Rows from block 4 of the encoder, named by matrix and row number. Rows with one number belong to one neuron. Each number is 500 + 40 x the weight over its row's rms, rounded and kept within 0 to 999. All counts start at 0. Numbers have three digits each. After the name is the row's rms in percent of the matrix's.
# fc1: MLP up (encoder.blocks.4.mlp.fc1.weight, 512x256), inputs 0-85
# fc2: MLP down (encoder.blocks.4.mlp.fc2.weight, 256x512, transposed), outputs 0-85
fc1.53 119:443474531558513457479493525524518508580476556463494469472544509488492502539546553500530501536492511478563573464497520524501533455484540494543530515437510460595508533544534573511514470543463497517474517529510503526524475445487474503527453517489527452541463540
fc2.53 127:528470482559525580471534558455526490545487518490472536517480540493537470446550514502469505506515445518463503579555509501488531467454521476506593528446487493491518547510495479516445542540525559523449499518482491500494509528415485507546523492550526382478491509
fc1.54 114:523444380518544495530553477432510542428517476454555538530496546462525520466509427487509470507489440521520498503500587514450511461515425468474436467523462514545454519521501505548550633461469455495507557473527554565419445539540487529468439478553523524522526466
fc2.54 103:531521475565550459430489475492469539539554476522463539429531522489522553502451516434531476569488458527496463556513492526499585529507497572555496547486568480498508482515428495518475479494509504426466454470519535466506484556580476456459463494575504460517518529
fc1.55 108:491536466490441578461505530456537438477490500498514502520537509464493443546467562480542518430534497535521516529469451517574519495506420479576430478479425541495515480519439544503557429579503565466504457567443477502444429549488457540551552524502479504512536434
fc2.55 110:458499501518487495479533468512523498445586456489466493505482451472363452467516463506507458599501483468446564513422474500519567589562478557503576532548492550500477523482478533545489541563456487487502493521431450557543544506511468431482560456455487484503484489
fc1.56 016:443609448409528531556484476540565448478456508433443450516515412516506472519523544518486494507490484517545403561530573522520560509534486465529488478487457512490554534445520500518453408463464541518528431488469447485517588530526478456481513539433432486468509549
fc2.56 032:509569508529511506503493472583517433429532486465612460472499494501533483545563579490514426446486529506527499403532538515492489496585449480485433553566442466532457515482553503525433418502527495450538511513447455478502489480575485491458467469505542545537494567
fc1.57 029:523488453569496530504537509536513530535510493502551431493483468490440544500517511511495453482484494508488515455503508552487489541459464478516427498482580511499525523466441509477521494573533543526466456510432513502446436485551581442537464467488502549459529489
fc2.57 044:488526531487500482487477443520464479401520498497522549525483544494575446553517519524529548529458475514511492511508491514491507511585493538464522580523406459504467477519559503554492474481495511476549499507518426507537568502473405495443512523478535475525460593
fc1.58 050:520568553551504536517499527480501526532530379574500528515449529482400527508540513544515463542438483519531523517524518420538459511543527543504515438520453523476481491584494454548536504511475446497499446519525451589547471499524489498453444459574536469443505591
fc2.58 070:523487431465499434485542477491536483496545614469586484513522535576587499500479495465507455401589548462456514464486525536447512491461444447530474537533546478541516474428517488522403519493521561533529442454497488399459515522503510514478510516453454545516505417
fc1.59 104:534500542452521569466411463499484499400542515516454502496443415438495550462527511448426591547472450491488560472580461530566578475469509507500484450490512550505479558520529553443624506461510439490475454543475528525506513512492453489523498504496537418559491514
fc2.59 101:495474456456510499590453517549492469437436396524542451494567526440464495556481531499479476523479540537471476485524427535473475494523542499531503558486451469564522497506430556444522413466459507516560498481515518535494518489537463496488443457524496595481449555
fc1.60 102:472528474546539443483488486536560468485482544525470453476543442520531509459513515506490541473457429584473475495502503607555494494486475541503565487481549547533429521565497483481410503562519543520502389515474549462474480585539464503443484555470508520519534513
fc2.60 092:515529483522502464508463508439508470447553499538536506412510480433552485559450544502467495478429553499506532512585516420506562519505582472509451490494482454490552555486467504434503539460471465503512606516513559489404505465557478564481575459482496452459540505
fc1.61 025:439523431499510438555503501506532522504480555494477553523525556503495513528475465496398553552616523527431541542473534446516511539597479523523486562397549536486480497535435517451574547518510481491438475437496496526422486516482544478489565448505510552578503445
fc2.61 037:566468551471518562505507506541454502492478457533468479489427513470485492542491497512509451476393431496583502518480494562496509463437460446468487432568475449571537463567476488513494508547499527492525518487467524464535456511515403446537499500521527412459496478
fc1.62 109:475547508520536559480543489457505545536543513466433599522555552496554495546495511494473580488530481534577497485506517474519518491550489449511537518457512410469488440486369519477434505489438430522498556436460553482449527493438479468445467421510472577499483536
fc2.62 097:531493514522565538512483464462577520517600525491453518560454438495446469529443501572512468464472566565491479566476480547514472542440564510530528472507422493475470455512510518506506457486505507469421490552520544485493474512511419542487490521456580450438562445
fc1.63 142:522559536536503445462512529527494487515540449457427438528491449565505509566534467576433517493484479483492506472475428480501498458509476512494444423531554498538560479482447456484525519466473480453504432534394546406480528537541500518461486509495480579469483502
fc2.63 115:515396410501512499506423480531474517497527482511580518423529486468500459403473558476521495494548518517477474514486477499559518511463503506524547500475506507499529537527483521455452542524510473454513502484575498581484529410475429479493535540496471501507497503
fc1.65 116:515504491482462464543433557425482494499499526563514454440465489501558563497469513544514444452507513487517510472508522536413478515492444630455504404457462467500522517496488605527483528453537485465465485529484519473611479486461514495487537435488486548535495526
fc2.65 135:417498523468527440536497515574545479498532409502443503477508516513456516469494539460457473571459497467550502552425513532475484541477439466500485467458516424439515456503611460522422520532505550483512492516440458498506499493515473423462559447514529539500591530
fc1.66 030:500524492551541487482454473511472502423549478457512459534556544496540487475512455526489463489544539524494612467496497523478601479491511482542516557513507490445447454516500503478526508560536482525464511503517528517501439521494502511603482526459580529475532413
fc2.66 035:526583524520512500545473503549486448428536470440621458491478474516510476519571527452502433479479562487515507380550542468505511448591459515484464536536457465495487443546557529532510414477506469482584486537447437474509457489572468511507451441499523517490491577
fc1.67 117:453564533526524511495606458528512463539560526518477511447440474479527523479487532501517521455552483492502509569469424518497447483493470513518527430495525498463474452555422485538452519513467503507490517529487491473492397462541497603430480474451373456494487467
fc2.67 108:555499489560482487495482522588519547542470564547457507551474457460450472468520508505433469495508511474484501518489454509479444486474547534473567503445558504464452503493496526557573463476479522436449548456461484498529484519527448509486564511488414531520426571
fc1.68 064:549561407525517527563514542496477543508536489519473468468477500518519592467497486499468504464521510467494513490497586424483494476442534497501483527524481509480482465504527491518482447467461449423469488420552464539577454600552496502495527544581531539529444498
fc2.68 069:512502520511476509460519480562478407508484572476577513527538510493544522505516480467442529503516495456467462444518499449554458515554492478469456493462545523515469527541448492520444509505523520509511525474432541456472558422492467504443470508458464536516544473
fc1.69 115:571506514555551470601444480503519406498463575495500442525441429508452486516539452476483437529472463540498515466478497487465492524491455487490507522432515520578504541507527431507515536560575504442510502507533453437507457486572487547567489550449535496523484461
fc2.69 096:485554496541490567478545509472447538473574518535475559535542449483503476432466508538513540473545458547454456577524508511502462488498549510553512518520516542422482499504407591506391480546388498509503576514520532474498448571430457462498517507469542528485523554
fc1.70 029:584502548442512545583425462477455471574491497576475439571433488459484536481542470535471478496533502530462449487461532513488483546497515503487480510528504453531441524569560569503497510561557456455477503481520565539493464516466434474442525465520542460526546533
fc2.70 038:489561484593463475435498446585529503404553494443618550492526512493538457546500562506534454491428500521529505471542467520462510487541511509489462527567503508508497513459483474511486445491455521503553553519414417456524450473590495505545511462480489573484489534
fc1.71 124:529504538543497514566499484530414421552481566420456505464486503512560461503527515445524423468525532575508523457471520567516490487512468482501497466484558513509463462508478432517475419519590516483537391531475568489467521498452470517481474399463522535530447487
fc2.71 131:475517441525538553489532511508457561526523473554474528451521520462542572460470467489485506573532509467515515533469434455443550454464533498511450434423456546462487535457525562474463563505573465451519531511540474525552558565515524474474486500587493453452512535
fc1.72 100:526471524407494480532529481517453474519502447486521547438447448517503527529482493506487446584478505471473490492513518457478477452489427533520443532501530504592463480438474525493507489540551500426477478468582511549460510523474477540582418594522572521468473501
fc2.72 124:520485467508471511483460468474516559500526515498470459486453485532406439460499475485529441495533483528515502478418490524574454517494538435524569501479502509458473473492477502512479467490466462482582531535463504577528481516533516524543538476436492550543510553
fc1.73 113:456501525498491528436522537511432454504444548506507509528489496507467554501483457531492458472533515464532512592528484462540525450449529425547432476514585561510522471501513527426464513554484550473458562494525506462481530515478489494482519504477524468527449483
fc2.73 117:475520460500564494500451510565533497561486519513510521496510517556481538490538407489499435463484434463519530429465483519561507523416492482484466496524513567504546479521559489454494426550497495512479444484473513589539459502553523528539581468473579428560525482
fc1.74 124:479412503520494557527518466535464476470459489516572436477533439544508519455509555500520510519458502461439467505567460461504512517501542525412513571499493442552513432452496514396492412481410482525598462460497550485477556486635467532451455533526510541461527483
fc2.74 129:472571540445481478497521513486591508492527556508444588486492422514423545502431561474473516525425503493468538461519512427495485412499488495544557525433506538482536531521564570522529518483523453456490458493427523512492529477505565465471534501484542507534511444
fc1.75 097:500543567566452517477518450583514530510482449521553584520545565486468514511425471491474472495403482553493501538467433469518503510450472481525560472528518500539413501499522542514513430449515497509477442509495486472441544494473454488567537518467515486462527482
fc2.75 102:521551472483457521534544512519449480518520434500549473533538503505498504458553498537501549426466454542511486526483561513475458527574527529459576470452471511589505424480520507495508497481536510587415515472478445450527485538590436506559377436510524499503514495
fc1.76 105:497454453475517532540502425516439521493526434501514513461518510549496579534521532480491473531440500512530509594483524488502557495496547514462517457537538466483544492479504529585527568496517517527488466490491543472598457457461539531487492513468430508436470476
fc2.76 119:482461570486508513499552461498448501489474554491488435491477508536481491465493582543501473472510483496514489430512506499508496540492483508493469498501491440555547529471467534405448533484499524492540582524505496519481491537495533533458498537479523546474538489
fc1.77 134:525634501509464515534531497460449502443485485532543460573543473438520413542441495478461434401487458558479510571554518526484480442570543444503422582548464534500502515512496474531489566469517533522520496490493538508553506501505471532473465456503522465472489494
fc2.77 134:516451502497474462521567507456545536527557527519441548490571506502556523502589482509478417518505418533554469430429449545514477569501489488479520477498529466531514471439559571485562503506523501537502451541459474497524600491473562450439486555509492491529470546
fc1.78 095:513566469479548546508475488525474476502461525585371510488533584519516440484464542515443492525467497491496427534500447493448508528520574521556541514528425538474567533429494470470439496456489519536550459449516491497570524481482555475484512540427509457462494528
fc2.78 096:516440558593461567477454499528535489454469511480459467368482543481500583495461475521556518561454484488499482535511459470501478448459471473527579470500552500501501465515476495482521530504494416514502576477560453470472489577416467497558552486549490529534536548
fc1.79 061:505507542542481562510429465449445579511481449478488512483487524516440443491565433513423513514477452516515471467446451475508501458453513517517495454545391466457549515468522496555476513520453409490561497494455558532577512541510517544499493537529555489523506553
fc2.79 091:514527414463505441446560525510534490485560556493532491518534501536580540496425514521491513432518556464499529502540527528476466626506458455583485547481512506506420495510460486526474513558536581544445508506498456411519495470507513494522533501445434499541465444
fc1.80 037:454529451519538462516431484517508448466465549499511506481491512472498445496519495527504479481554503539467505563498559566479512569487500523501481408461580429421550454483431524461479512545483543553490449485540574551597453573486485493466559544442503583448506563
fc2.80 063:535425534509466530520569465455482551514514478533495570514450467506507569506476466440501520556471445477541456446424514446498433480521490431520501565555433535599504553521586480534477484506517439407513515527424442483432485437505542485495472428535512405547513521
fc1.81 115:416514538511512444549460475512486454529545534539483488537483501400513526516461481509480469603488496444493471534509513489442487487574404538492545506498542511529589510442544519494515526504449559504429399461505468491475446482408489447539590478549473515544492543
fc2.81 116:541527485432542414514546496489446508550555485555465514535440510450486508503560491469545526530515502513490475501562478502460475492488460419500482494437475442543480450463573477473441527527525565566487509510419505464497498549516513479548515549458484493510544535
fc1.82 038:520432447449504464499544484522531548511460555508449555455524541462452552577522452548444470542524520508524472522479463402492594445466456488518495570512551514471509542453499500406519549553503511495468447528491546470494530531474505502479450419506457544453552490
fc2.82 051:487587511507530556545465557530510487491487507549464551500502434471477426419564535476549571491471510473468507483502516578511529557541557490515503387544494469517520494564469495457561497458513524488554528491532519528526472529455493466479571577483555461477475458
fc1.83 026:442462415543517452586432489545553522471456535579477593551574559464433436565449479439453444496591512506459491491481482522444527506577481507499550436435593508461546528478451534458576608549510495518486446437518555515468467523423494496497537513487537515565479505
fc2.83 039:517484557512505557461594519485430454513511503467487425478417447510524536464503534596522518514451447524493522577509543470558487496456524426474484508553440441546512507555481487459459536528501478459478468558454475504533484448549469510519441424507496482440487493
fc1.84 116:439497568539506476527474551452500503542563561476515512472508477479524490453525455496448510475508483518494520570507542506449392546445472549455453512541538522517425519560577573486499394435466448539497469540490501556472494543480496471451497508576508548498454483
fc2.84 111:561441576452493523448472491486496430590526598460462487484500502547489454506469443537538504484518489523561505493504444488480466539512553476486494459593497538471506448521507490551546498494535477545479461480541581476516458507494489506523489543481483550489510508
fc1.85 025:548544465456520463506536482459528552528511514514411591540450528483478501491517489494429491552516467539481520476416533456511516535507553481535514475414542513522551559438477499463515587555506454503455448440549580547475502517486546448498499432565558499542471437
fc2.85 036:481464509500490538522509541571484507525473478500518455454528497562495550560448533520506496503482492505532493596578467537536544454443460522543534507476509389493503532536455550443528552465522525474482509540465451495548453482476474555505512520470504493453538486
fc1.86 056:561459473509552531534499572551533518557494558503449556537538589475459515524472546486438477486536472478529485516543492462511547470480508466508499508498473497504529495467434499488490487582507463502468438502622517499578486520456479446481587439518505541508464468
fc2.86 063:442462570525511526488546460438453548569463495485477529485418505489509550463473420542498554531511523444469486521441489496518512478430436503544499448419545538509565575471463502427545617454516514444506546478408504512464516451443517482559480485480497476477540415
fc1.88 130:459385535487468516531480492488498526486535467493567499506581443504463511517507632540504470542521513455457519523538534497535525492488445507490501445455501452524522489522491554536479573478534440504507501444532469555538453547444554527450490440479427475552481536
fc2.88 137:447429443496575530486488587514528444558514518501481491533590515501453407462524516553472444501534453482425477519449475495523450495495507483531529541521480534537509561554516536461591495510553477508493550464503543494511590568500587448492552545546501490460522528
fc1.89 068:479454471472484415558514491550540517457482516523542499499444497473437485410549506609505525562575529468474553496475434476438529574470469522436562473561456556488500564452431500495602520496543490422516537535501465444487522476521544529447496512453574515603495521
fc2.89 055:483551482514487518576458506523518521508498494489567474541613469492531464471592520546526432503511473508526539420492464442488505505446454537472471502545515519490511485469509523445516466533479514452552519509513422422486505477537505556490484554530568502446458513
fc1.90 100:486563507516509541516522552510501552474445471455505545450535534483527491487495541478555542538475479539464554422529498481563466541400522513476496388501441529540492490477553478462498538489505561482481428429483483492537537513529491569605503465530536501519510497
fc2.90 114:427456452514541519568494479462501491502527519522572553489473441513495544538558520494513445515517495476509402600491521494433596510579406480508498385483531515527528490565483507556526488457461427485510491515484544415505479522459569465486504432521500514487464469
fc1.91 121:499444514550486520454579460516509551579479462534445572529552524398527497514527464451478519510493495590510523507502552612457543516517488498490472466467478595539499499522566491491494528459607452486539586472534454501516571443475514505445467427509483495506502488
fc2.91 109:459529515526446536419501525479551481541510476478454517481592510462524510539512500491508487452457471465487509516478498461443473529527582549502415470474560570483507517505476518553514559491495500536504528525435480423452484473490466474357521503463457515499484464
fc1.92 114:545511515495521492527451456495512425481497417512532515491538540484394539454503451487546498482524454551505491555477435467473493494507528540489470502566502397512549463528443490533473504570504423472519525480481450499523521559465497526454441489446455455559512477
fc2.92 107:606455444467498545480475475586486461531542462440465467491550481504462518445501520509534441539454443486465440467502490499454505509461448508545456531488496516535576451534450497469546480515485508522504543470517523616529449473529517491460556476510471485538509487
fc1.93 110:513488487552402590492517465462535464485547505467505572399478492477418431521446415524511519489528530472471495493448591517491517506529536453542472515494552476512459518497493499475469508545491464465560486465521480534485543512528464544474474518463576500476477527
fc2.93 134:482532557447548439505507490516480512524424474488461448552576491539612543499495553492469495501494529490553445493503454476489477512480481526455515469505504534539548451520506561504500532462485498424471575536464537436495478488523540450467502506505491567500508467
fc1.94 028:527435437404470539490549510456585462491458484499430481425544558539558502489449544528515469607546521527519493560444557477509437552457487546478504485513516511392496516514533472444578511490491465499490482485520534527469545482480544448497512514486511477418444518
fc2.94 036:449532565570461500545427505539440533562516519500556528534433467505443512534549491519458438445435476444489467466475510496497574434541555446551489522514511483578499459454488491624474471559489560479467512479465452497514475521473434471503495482524441494538629513
fc1.95 120:549479527432459492496483499416529440437515496536510522445487478465466528541451523478407529515439534532442498501483506481500523482547497557442568467502507523471545570496486486473433427452510535569536470477488507460462441474497548512409445452558477457497501509
fc2.95 112:491443535525516488512525530500423485517476559494453504565502533510525487558452492519537548458517499522497518494463508537470488497561525431493480470552419498464461424425472512450584482473508462505500537518494498449547523519446554532498522518487558560422536564
fc1.96 077:477502573540442493430576557477500532505493462513563494502539502547504476448448500507510487475501485484505542503509482471441507474509551528489494475571465504496523503438522561477528540418469570459518559530446472505480474525390550508481467511431444456415462542
fc2.96 063:518554556543517518531516488512516408461492520495552492507482438546473561600577512499482526417529522516543533453490501515475485502507532529469515583534469493439438491528499485524558498475426502448488508487464509426511477543566400457494481476515533458508523552
fc1.97 096:481511493455514515540495486483523518549448456394474399451472533513443421394486437537487593417513476569535489569553520498452539518569506531495462520441455519500517518482516543402511501555525465463493490524513541457542483558437588533595443512551566509463492465
fc2.97 092:535518536507531549556513501448511413492446459486541524455533483429516536578466488555536469523486556448494462512465506505536466459519480493472524539510581513416465599577502497530444506562440502421507521475473516456523453474534462485415546432435451490500600452
fc1.98 116:503499537469466472480509470483458481474539513550561479541483534456502533541506456516460565486475464459469540536505491514516519487426567504459444442520558442524559465454519516534474511512534470460486520514496528493565470512476472448450535517450519523500420517
fc2.98 109:579546500490507499490478480584458474521502539467581537587521588550470506480484474466527520503438521494569511531551526474544476492491590506470529533497431546503566473443437539456509431502465488486418534517529522437504531559512480519567593531561453442462476448
fc1.99 137:539493560479431542474523404489460554513458413519508481513475489456501490472498579532489462505503554407481416489531466472460503520555465453473473480460485454465511514520504545466535564545520491533498482472500481489461425571544476519470526562518466563447507539
fc2.99 144:504553480484482546525486526462501551473513464482402525502500496417475524515495547446545508554558483473487482548500527458510559527535522492489576531482507497514530525527483492567494505495423506534452510438503436488476465409519464529585518578552521486487517522
fc1.100 122:482484567483459596508510496547481466440417491500486462463517513509505471474545510487437521560503507551456495479499566436605434485535490501427509482540551524491534512473455469454539564499478525402525501484417544506467531529523530454460442504524456496573509461
fc2.100 113:514467469520458521563481517494591581532463514497504498570521402500458453451399508465467450496480518464489469370508463522505465477442549495451503475531550476493548521528425553465544448441556539452464535503538478540505553525455545508430510530540444451517547453
fc1.101 104:454512479569483464595459426526474492480480433541484476444490485503533487549511472518470522560502489518512538459482473552467448505507546505491453480534478544456469533495479422493471514482458558495424522519526572570438491516543504473496443513476384466543540441
fc2.101 126:502430547527478548453523473554470514557536426497482479502542529532580507486435553529506501503466494545476426515486502577535450472540444476472497536521477473492477503516496509425527606524486527499538524512565475511519548511466454542472507498535467427522501434
fc1.102 125:540434522480486507496523489450481504429505470496492513455564471470568494463437514477444490530504538558513427482502487496520496488468510474522622520476527540485498588502502460498564478517566515500527457479447479484503535459517436536508541453441485467493483480
fc2.102 113:522512547480475513558552488490478520508513558465466496549418498592470442525565477585482497458519535525473574507520531553538482415558504471480540522481482437462521489460528528556507444509514465530510538476472566487429540493477521478516528424549480494515512584
fc1.103 140:530502596527513538514471556435511539500500471489556440499502514556453449469535567554509489506508488471485562492488472552525513489439492457487549500547511479495470459519469534458508441499481435545478423523572490524552520515481424522514527458541451460558433490
fc2.103 134:465473485479492525538389530464521435550430444535411539497516425473559419510485525493477515481504440492457567574520503513473522544484520477501573514513490485542551502499504495482515543556538464509477543504525587448571482461460524511458507547561515532534540550
fc1.104 113:465536480526556493532555462494497480503549526453539449498571485636532526448480532539524471456499547518508448445516480493494536486499528524439542534530461450507503461498569515452477513431499482468511519492510495488548548487515529488461523519517561511432383441
fc2.104 109:499512485519475588507440459570484502488449482479490456540464499445534432538506441414514556457455469484481491534529542495440539498464553476510532532431528506546551497541526504524537500485513470563493450508474509534527508539444533526541453478512461516522579484
fc1.105 151:497515559433543495513517498491554506502484448586540541480474512420507424497522469523581506518496514465561470518471466508527367496455524489480437568489507435446506545432537475433474469505565501458503522581542479447572457518547491469489567567529515484467481517
fc2.105 154:455495466501508537503486467475534481546571556461523484550512513438514532538502497463574467604502499520484442405484477520503519483516511581548496454495546529478438543499435430471537494514540474523457510498492595516552461575493452512499487546514531517528469505
fc1.106 031:483486441387434523486486480569514515490450534560483491462436440455454504534566518520557432559500504522482469522443514438483548518456504443534512478582516497420524552579523497516538493558500482496452505533541484486491462516496491529474522499475487550476574547
fc2.106 048:510522571524520459502517456465449520507510461455535517498514577494586529459434521550507543497511582501491538482454480507516436495533469595507478529470537532500472468403509460536492472500464579550529472463517537520539561513477550474545461501462503489545461536
fc1.107 134:545441504506522487513510475500518552491516514454459543509556548439442558532486555515505461511567515520517521491513454502542455461504523438526497520424518525538476541460445507507538547482564465539449522510476542515491467504515509476534516541506458443475421523
fc2.107 138:467471547536483491510506520487483553439472458505479568518570511519532490464478513462536476516519456552468495538532442498534488414515507443469489501441498467528488496484559473548558517440536466537526567450435493564511510464490478494538525553646529456507404570
fc1.109 101:511515500493516462476457519536472545533425538558470457488585450541526453534494463519485549487467502491508453476445404509523452459523582449499583483426467466533392486562499482529525487488475491488488466515489535522518473472512483524515627498487523480496525546
fc2.109 086:444542489518514462435517510442538473491528483449428527465427556554473479495488517526516485452517547498565513519500528548554562471488447498575463531488546547400498488457509475532497506492513502456449483548497495477521488491505406518476456448536531536467470555
fc1.110 017:534453538471558520480506532551505502496450471539476522458485485564514515554528424526536463485512441581492490444575524549541480476525548534540521456520509475557542503533552516544447490509523492412533496482457509535492540527556545478514475545498523569489511467
fc2.110 032:521584540562533516521478478571498439461535498480615460432474495512547484533576555477528442458497530488506514401517514497493533480587414475487441536540427459536432526477545510514452398512524506455530478503466457493486478502554486466472450471474530501529525568
fc1.111 132:485490554498440513480555445445450568567549543493461535513504508489482490538488537457379548483468537562503625497515466611477505495468503507466558522524487554473528471541535491519534492460491524474500477579533488480442443547556575495503536485460533550508530430
fc2.111 131:538476499500469513443498512480516477533489488482466511565565446537503567535474546521393585530443457546525491503481499563487541527593530497415469543525499484457520517445554420521482439489454472532526454571492507493466496537499461503516468409517460513453463487
fc1.112 114:508525457483465492525487513511404509462409586473443511462500431555531420496538538468516495573441511540454440469522520585496532502548483436479547505544500451415475477501492461499540527508559507539532515494500494497589483579512446530471424503534499520538549553
fc2.112 122:462561535487434453491434514502537561504548472540402471488522511414420461557491470469463542515537464566495478491482519581422500526509519554482418531426499513460509495456438458439506454541527544543546514526517479489532517522467443527455439442466467537435502485
fc1.115 146:477470438513436513536474444599565422436388501499518443482433508458454520506535543493486531528455489472548582533475503543485483510479443445498514543520499513500451481507499442581500522431484513488602489494550489549573533502474472472468476488509481492480573494
fc2.115 137:462496425499524434481447484552489462487468508574445423488421458479452469497516551470451548508446508474500487522431469493552497509481441537488461516433495457487494530465541452544540484528496517487473481504524549561488551500508525501479489481473538573476498512
fc1.116 099:486563516503567528550470443509502468496459501537437552512530461495521496503485493427534501547478543430519480480461465497521468485462509421498485518525493495566489543460538461497494561520500531453498422583580529497476505465453552474614483470499481540543489538
fc2.116 097:569491487492428495460497552460491482554543475465451505541420505476482574537614570558527569448473452497432501483457506506528515545515560489545555450538567441498478394487493571472532467468428532523568465530427496481495485501412523517525435548522448571525456515
fc1.117 054:520505486463555499535466531536529520465412573529405440430522522558454505525477517527505482593567506491494556572420504457592543523427426461511472498524533546431623505479502471464483563573519448518503464507491523463474533493449449478504592450476473530448501499
fc2.117 068:491473495498442558505534497471464540527552501564530546479480507417548511483473545492479528443461468462528402463571476439414509501574517469562509518430464427491450471519471490524539492536557546525462476521516528510454500504441539493446439470476470499488459488
fc1.118 017:585555469424514558527501471548493487503478480502485552474460461514563515572553495537485466456535506569494502502523508586530548473504533498516582470451501470460477533475520509522502496553532503516531494495456413505495567568543561454502470529498491485428526458
fc2.118 034:522628543557511484505502493605504458438519470473611482466490463519515495547586552492521426432487525470517528423528518508486506500591457482512440546547423455523453488472547495515448433473510488447519497498494463503527495510544473477425475475477545521512479570
fc1.119 137:457555533525501504494537528541456531534521551487528484517553440487422518562532535461525398418450518477508509517534471510417446556559462499510449429487549478541411452528466501482537525466545471542520505443468503508519488568491497528491505474496511552434502517
fc2.119 128:537491601442528492500501489429540485505445446438528514523508459498505523496507527467504492474513527497546510499471529469516493453545432575476463544540482493494487507495493447475525495484562506557490475503460501543560550494518532460513543486497477502504580471
fc1.120 107:485449496532478497488437505516522462517471427513516500531516626462531477548521556536493556428523459582434459484540457545528510458493532545491494497508460502515541521446515523494496569502497457526579455502480553476525507467466458514465523524480488457453457396
fc2.120 108:511517443455483515421507435520526495477478527528488534486532510519521461499545518556568526511577508582553539567499550471521397525446532500553529537483463503457479518510439472492518462484520485504500480495548473551527524471469517496427529472482531561471550485
fc1.121 030:541504425433542496519509570446513528522515498481480538536569536523495553472450475479453528522573493479499520568484527483536510554520521531590499464464441479518556488480443449488511493499499465461521466498540496567511461515499470519469579460520523552479501490
fc2.121 044:480464584490509514479492466500461507514483497559443470421444519505500470575557538533539471503460482501523511493478468476486483445504469393518462470499608476548483490544524544518493525516477559437493545499511531440486489483431477535545488550484437423493467499
fc1.122 140:402440425530532539536497410508433546534516479503527550550538524462541495526500468482455470588470548525540546523521502521523491521433452449506512525470481481572530567499465529478523470500541484499573500525478424527497611502465457447491515419498505517494478558
fc2.122 139:466465503486572490515517458541533516548521468535463499536481524565494596504500428503528537542448454480506483519606436575509498483500491491482499415431503546470502471549547552488478502527534591485468513446496464554469541458523529488485601448475507450533439489
fc1.123 117:527532515477513487525505454419501476538445547507501587530492509476544457560468469503523455533533511486534455507546483457488507549465431466490529572537499522457535496551513400472470466517547513541574516505518537475464490485504504473500410452531548428495476444
fc2.123 121:417485539568508471527562537478481476546478563542485482524505491477539538538467489535519551416533427489569481593481475514474509511483406546517503446399527478450511519473547482445475451523523521533467507498478555473454463520482542527482483509534504551540442515
fc1.124 118:453509433498498565495538538556527466507575544512534526581539487460512500522529517417475440502474441509490559510519434465502524476560572468520424510477554478460513542457535540568498489492459495473533508467456466462526532503512556494500529465480466440485449471
fc2.124 117:393465541531519492568481484478490524532436459541434508450465456493489584450512473522504550503496423459554521533485496508517509469454459455485514472505526557504522449516494529547516534465546479478557490452488515502569549499501539493559527529550547507551530439
fc1.125 026:528496510490496473501463515488534498523462508419518560488478526541489373527441535517443529533509500476517477494434473493521514491498468485528533446469482539477593515492476501487528472434385503464424524481451499642477532524472437487580510600514509465471484430
fc2.125 042:520426467508501509501518468502517532504529495529510436449541505498474618496486536448530431524547501474482464500596528480488490550539526468519523479526511468474487518539543463515491540483605492552543468531515487440487528443526552528467510468474442523491494458
fc1.126 104:517545543442533447533494488463537516481531540453471475504500506480467534515530435481494502538448529476514413463590502436599502509527477568490549475549523461499450493544514537456512525419503520584550509492514493500547498540485514503448455485506493519593501519
fc2.126 100:503469501485448494542601446439488502511537501472508518569471527480511502492497459461549542503452514519486468494521536440510456497527444526502452547474497503558513490505481504444526432502539509522432503500519469432578480513455470484483485483476499523450483540
fc1.127 123:462453497554505450529480463531530516618559523421506536490524517533552476494490458507574534486527533529559471468495564434468510571486481549492515538509488455487420453477509493493509468583493503493500438480484524485480451467474494474531479516453506597423505520
fc2.127 103:524523563510484549547548495478490463441445512582513432510563525470511440538479484480499509508504472504502526497540450488550493477524482529521433480557507526525528475523520440520515533429465421471492532465572581484457458479488419495478497503525497417441494484
fc1.128 024:529445452468574554504489479583476531494457538552465578555472554439492521470469508450456462509452549524416507545448535550474487500505468469501537467486587493521521503502412494450529585462449424560423509535524479481510477544519516491540566445496511445459482534
fc2.128 036:443496521530458418415479520478485501490498509519514484494495468540496502477482484532542546452556439454565488486499480481496517457477486516538506495443496456480504553468576452504444485586516596454568476468512575538534442476505500507488484523469520541545539502
fc1.129 118:488427462513449499503532473525458529489489460475469495572489528438454484565545549541515583476459569476470470463502547502458515513485455440481484534503560461542455603499454542525549434607506467519559482485462445482469481524441475529510475534504414490487460524
fc2.129 111:505498523522579426493538503461516497530424554526477544491526478469556533460543557444487557499485493508496459535526477538465539474523502543525508473526479507497503534526443457504475554530434523575438502542523504540466524505420557465449562509442520538455481463
fc1.130 106:410568588433509447526520539514522489441469523496491464555515461498533462468524511480436535510443541505392529482433561485541434477458558535430487478536501459466492437457512509500505548539541610624487513512495480461590532529451480501503472526486565461539479505
fc2.130 109:575423477534485515471556473493438489556469495484457509500483588420514517462479479513472495521537473541517445478495508515510556456512406502492539519472446546499521494501510538472536449520518513501517516482471518553496521465474580462497491506442452518504504489
fc1.131 115:515488473563553547476470449507530473409524519532482448532508547484425477501495632545549503458469474563527520457404505536524480577556611484482456554480451508529451519524403437485489534493473490523527507515472462479519542469503472435492508464441570511506572488
fc2.131 114:557490491458550503536531492511507613502542492485565543520379507502501522501496449482547565530519444447523494443508455451495482548620502582515479508493508488461546541526454505465440548496494495473454524493422455525480522510587511485583580492466547508517416510
fc1.132 021:489445467473489539559466477527585476535481567509429572536547553474485396532448466492464436462509481547468478528417443495500526529594483533574517493495563447407530510492483511509566514485479460535447544536510537525478512458453533489534468447476482491567588470
fc2.132 030:507531546494525516485522535500421549496468492533532419419418414492463555443521564607512570535515504508517523506536530527532512518461536496467459493485446528561551442503532486514414528493480489459553420482506503520490461494465519544499494516474550510401431507
fc1.133 124:552531588483480450470483477510470457464539444520507571446517483525536470532466423518487465549423469523535496466488489431488556506465471462480530524508492455498468529484410475527540533461503521521470524427512499477430556496541423528445620420455452485569563496
fc2.133 113:483542484464548552489504498413447538535514556466507500538473518535408502495489591458476558411562550505516484490611507490521455511532513563548519452441525488508503502493595538483467508553480510543466475489469519491503476492428542493600486494533493543503434498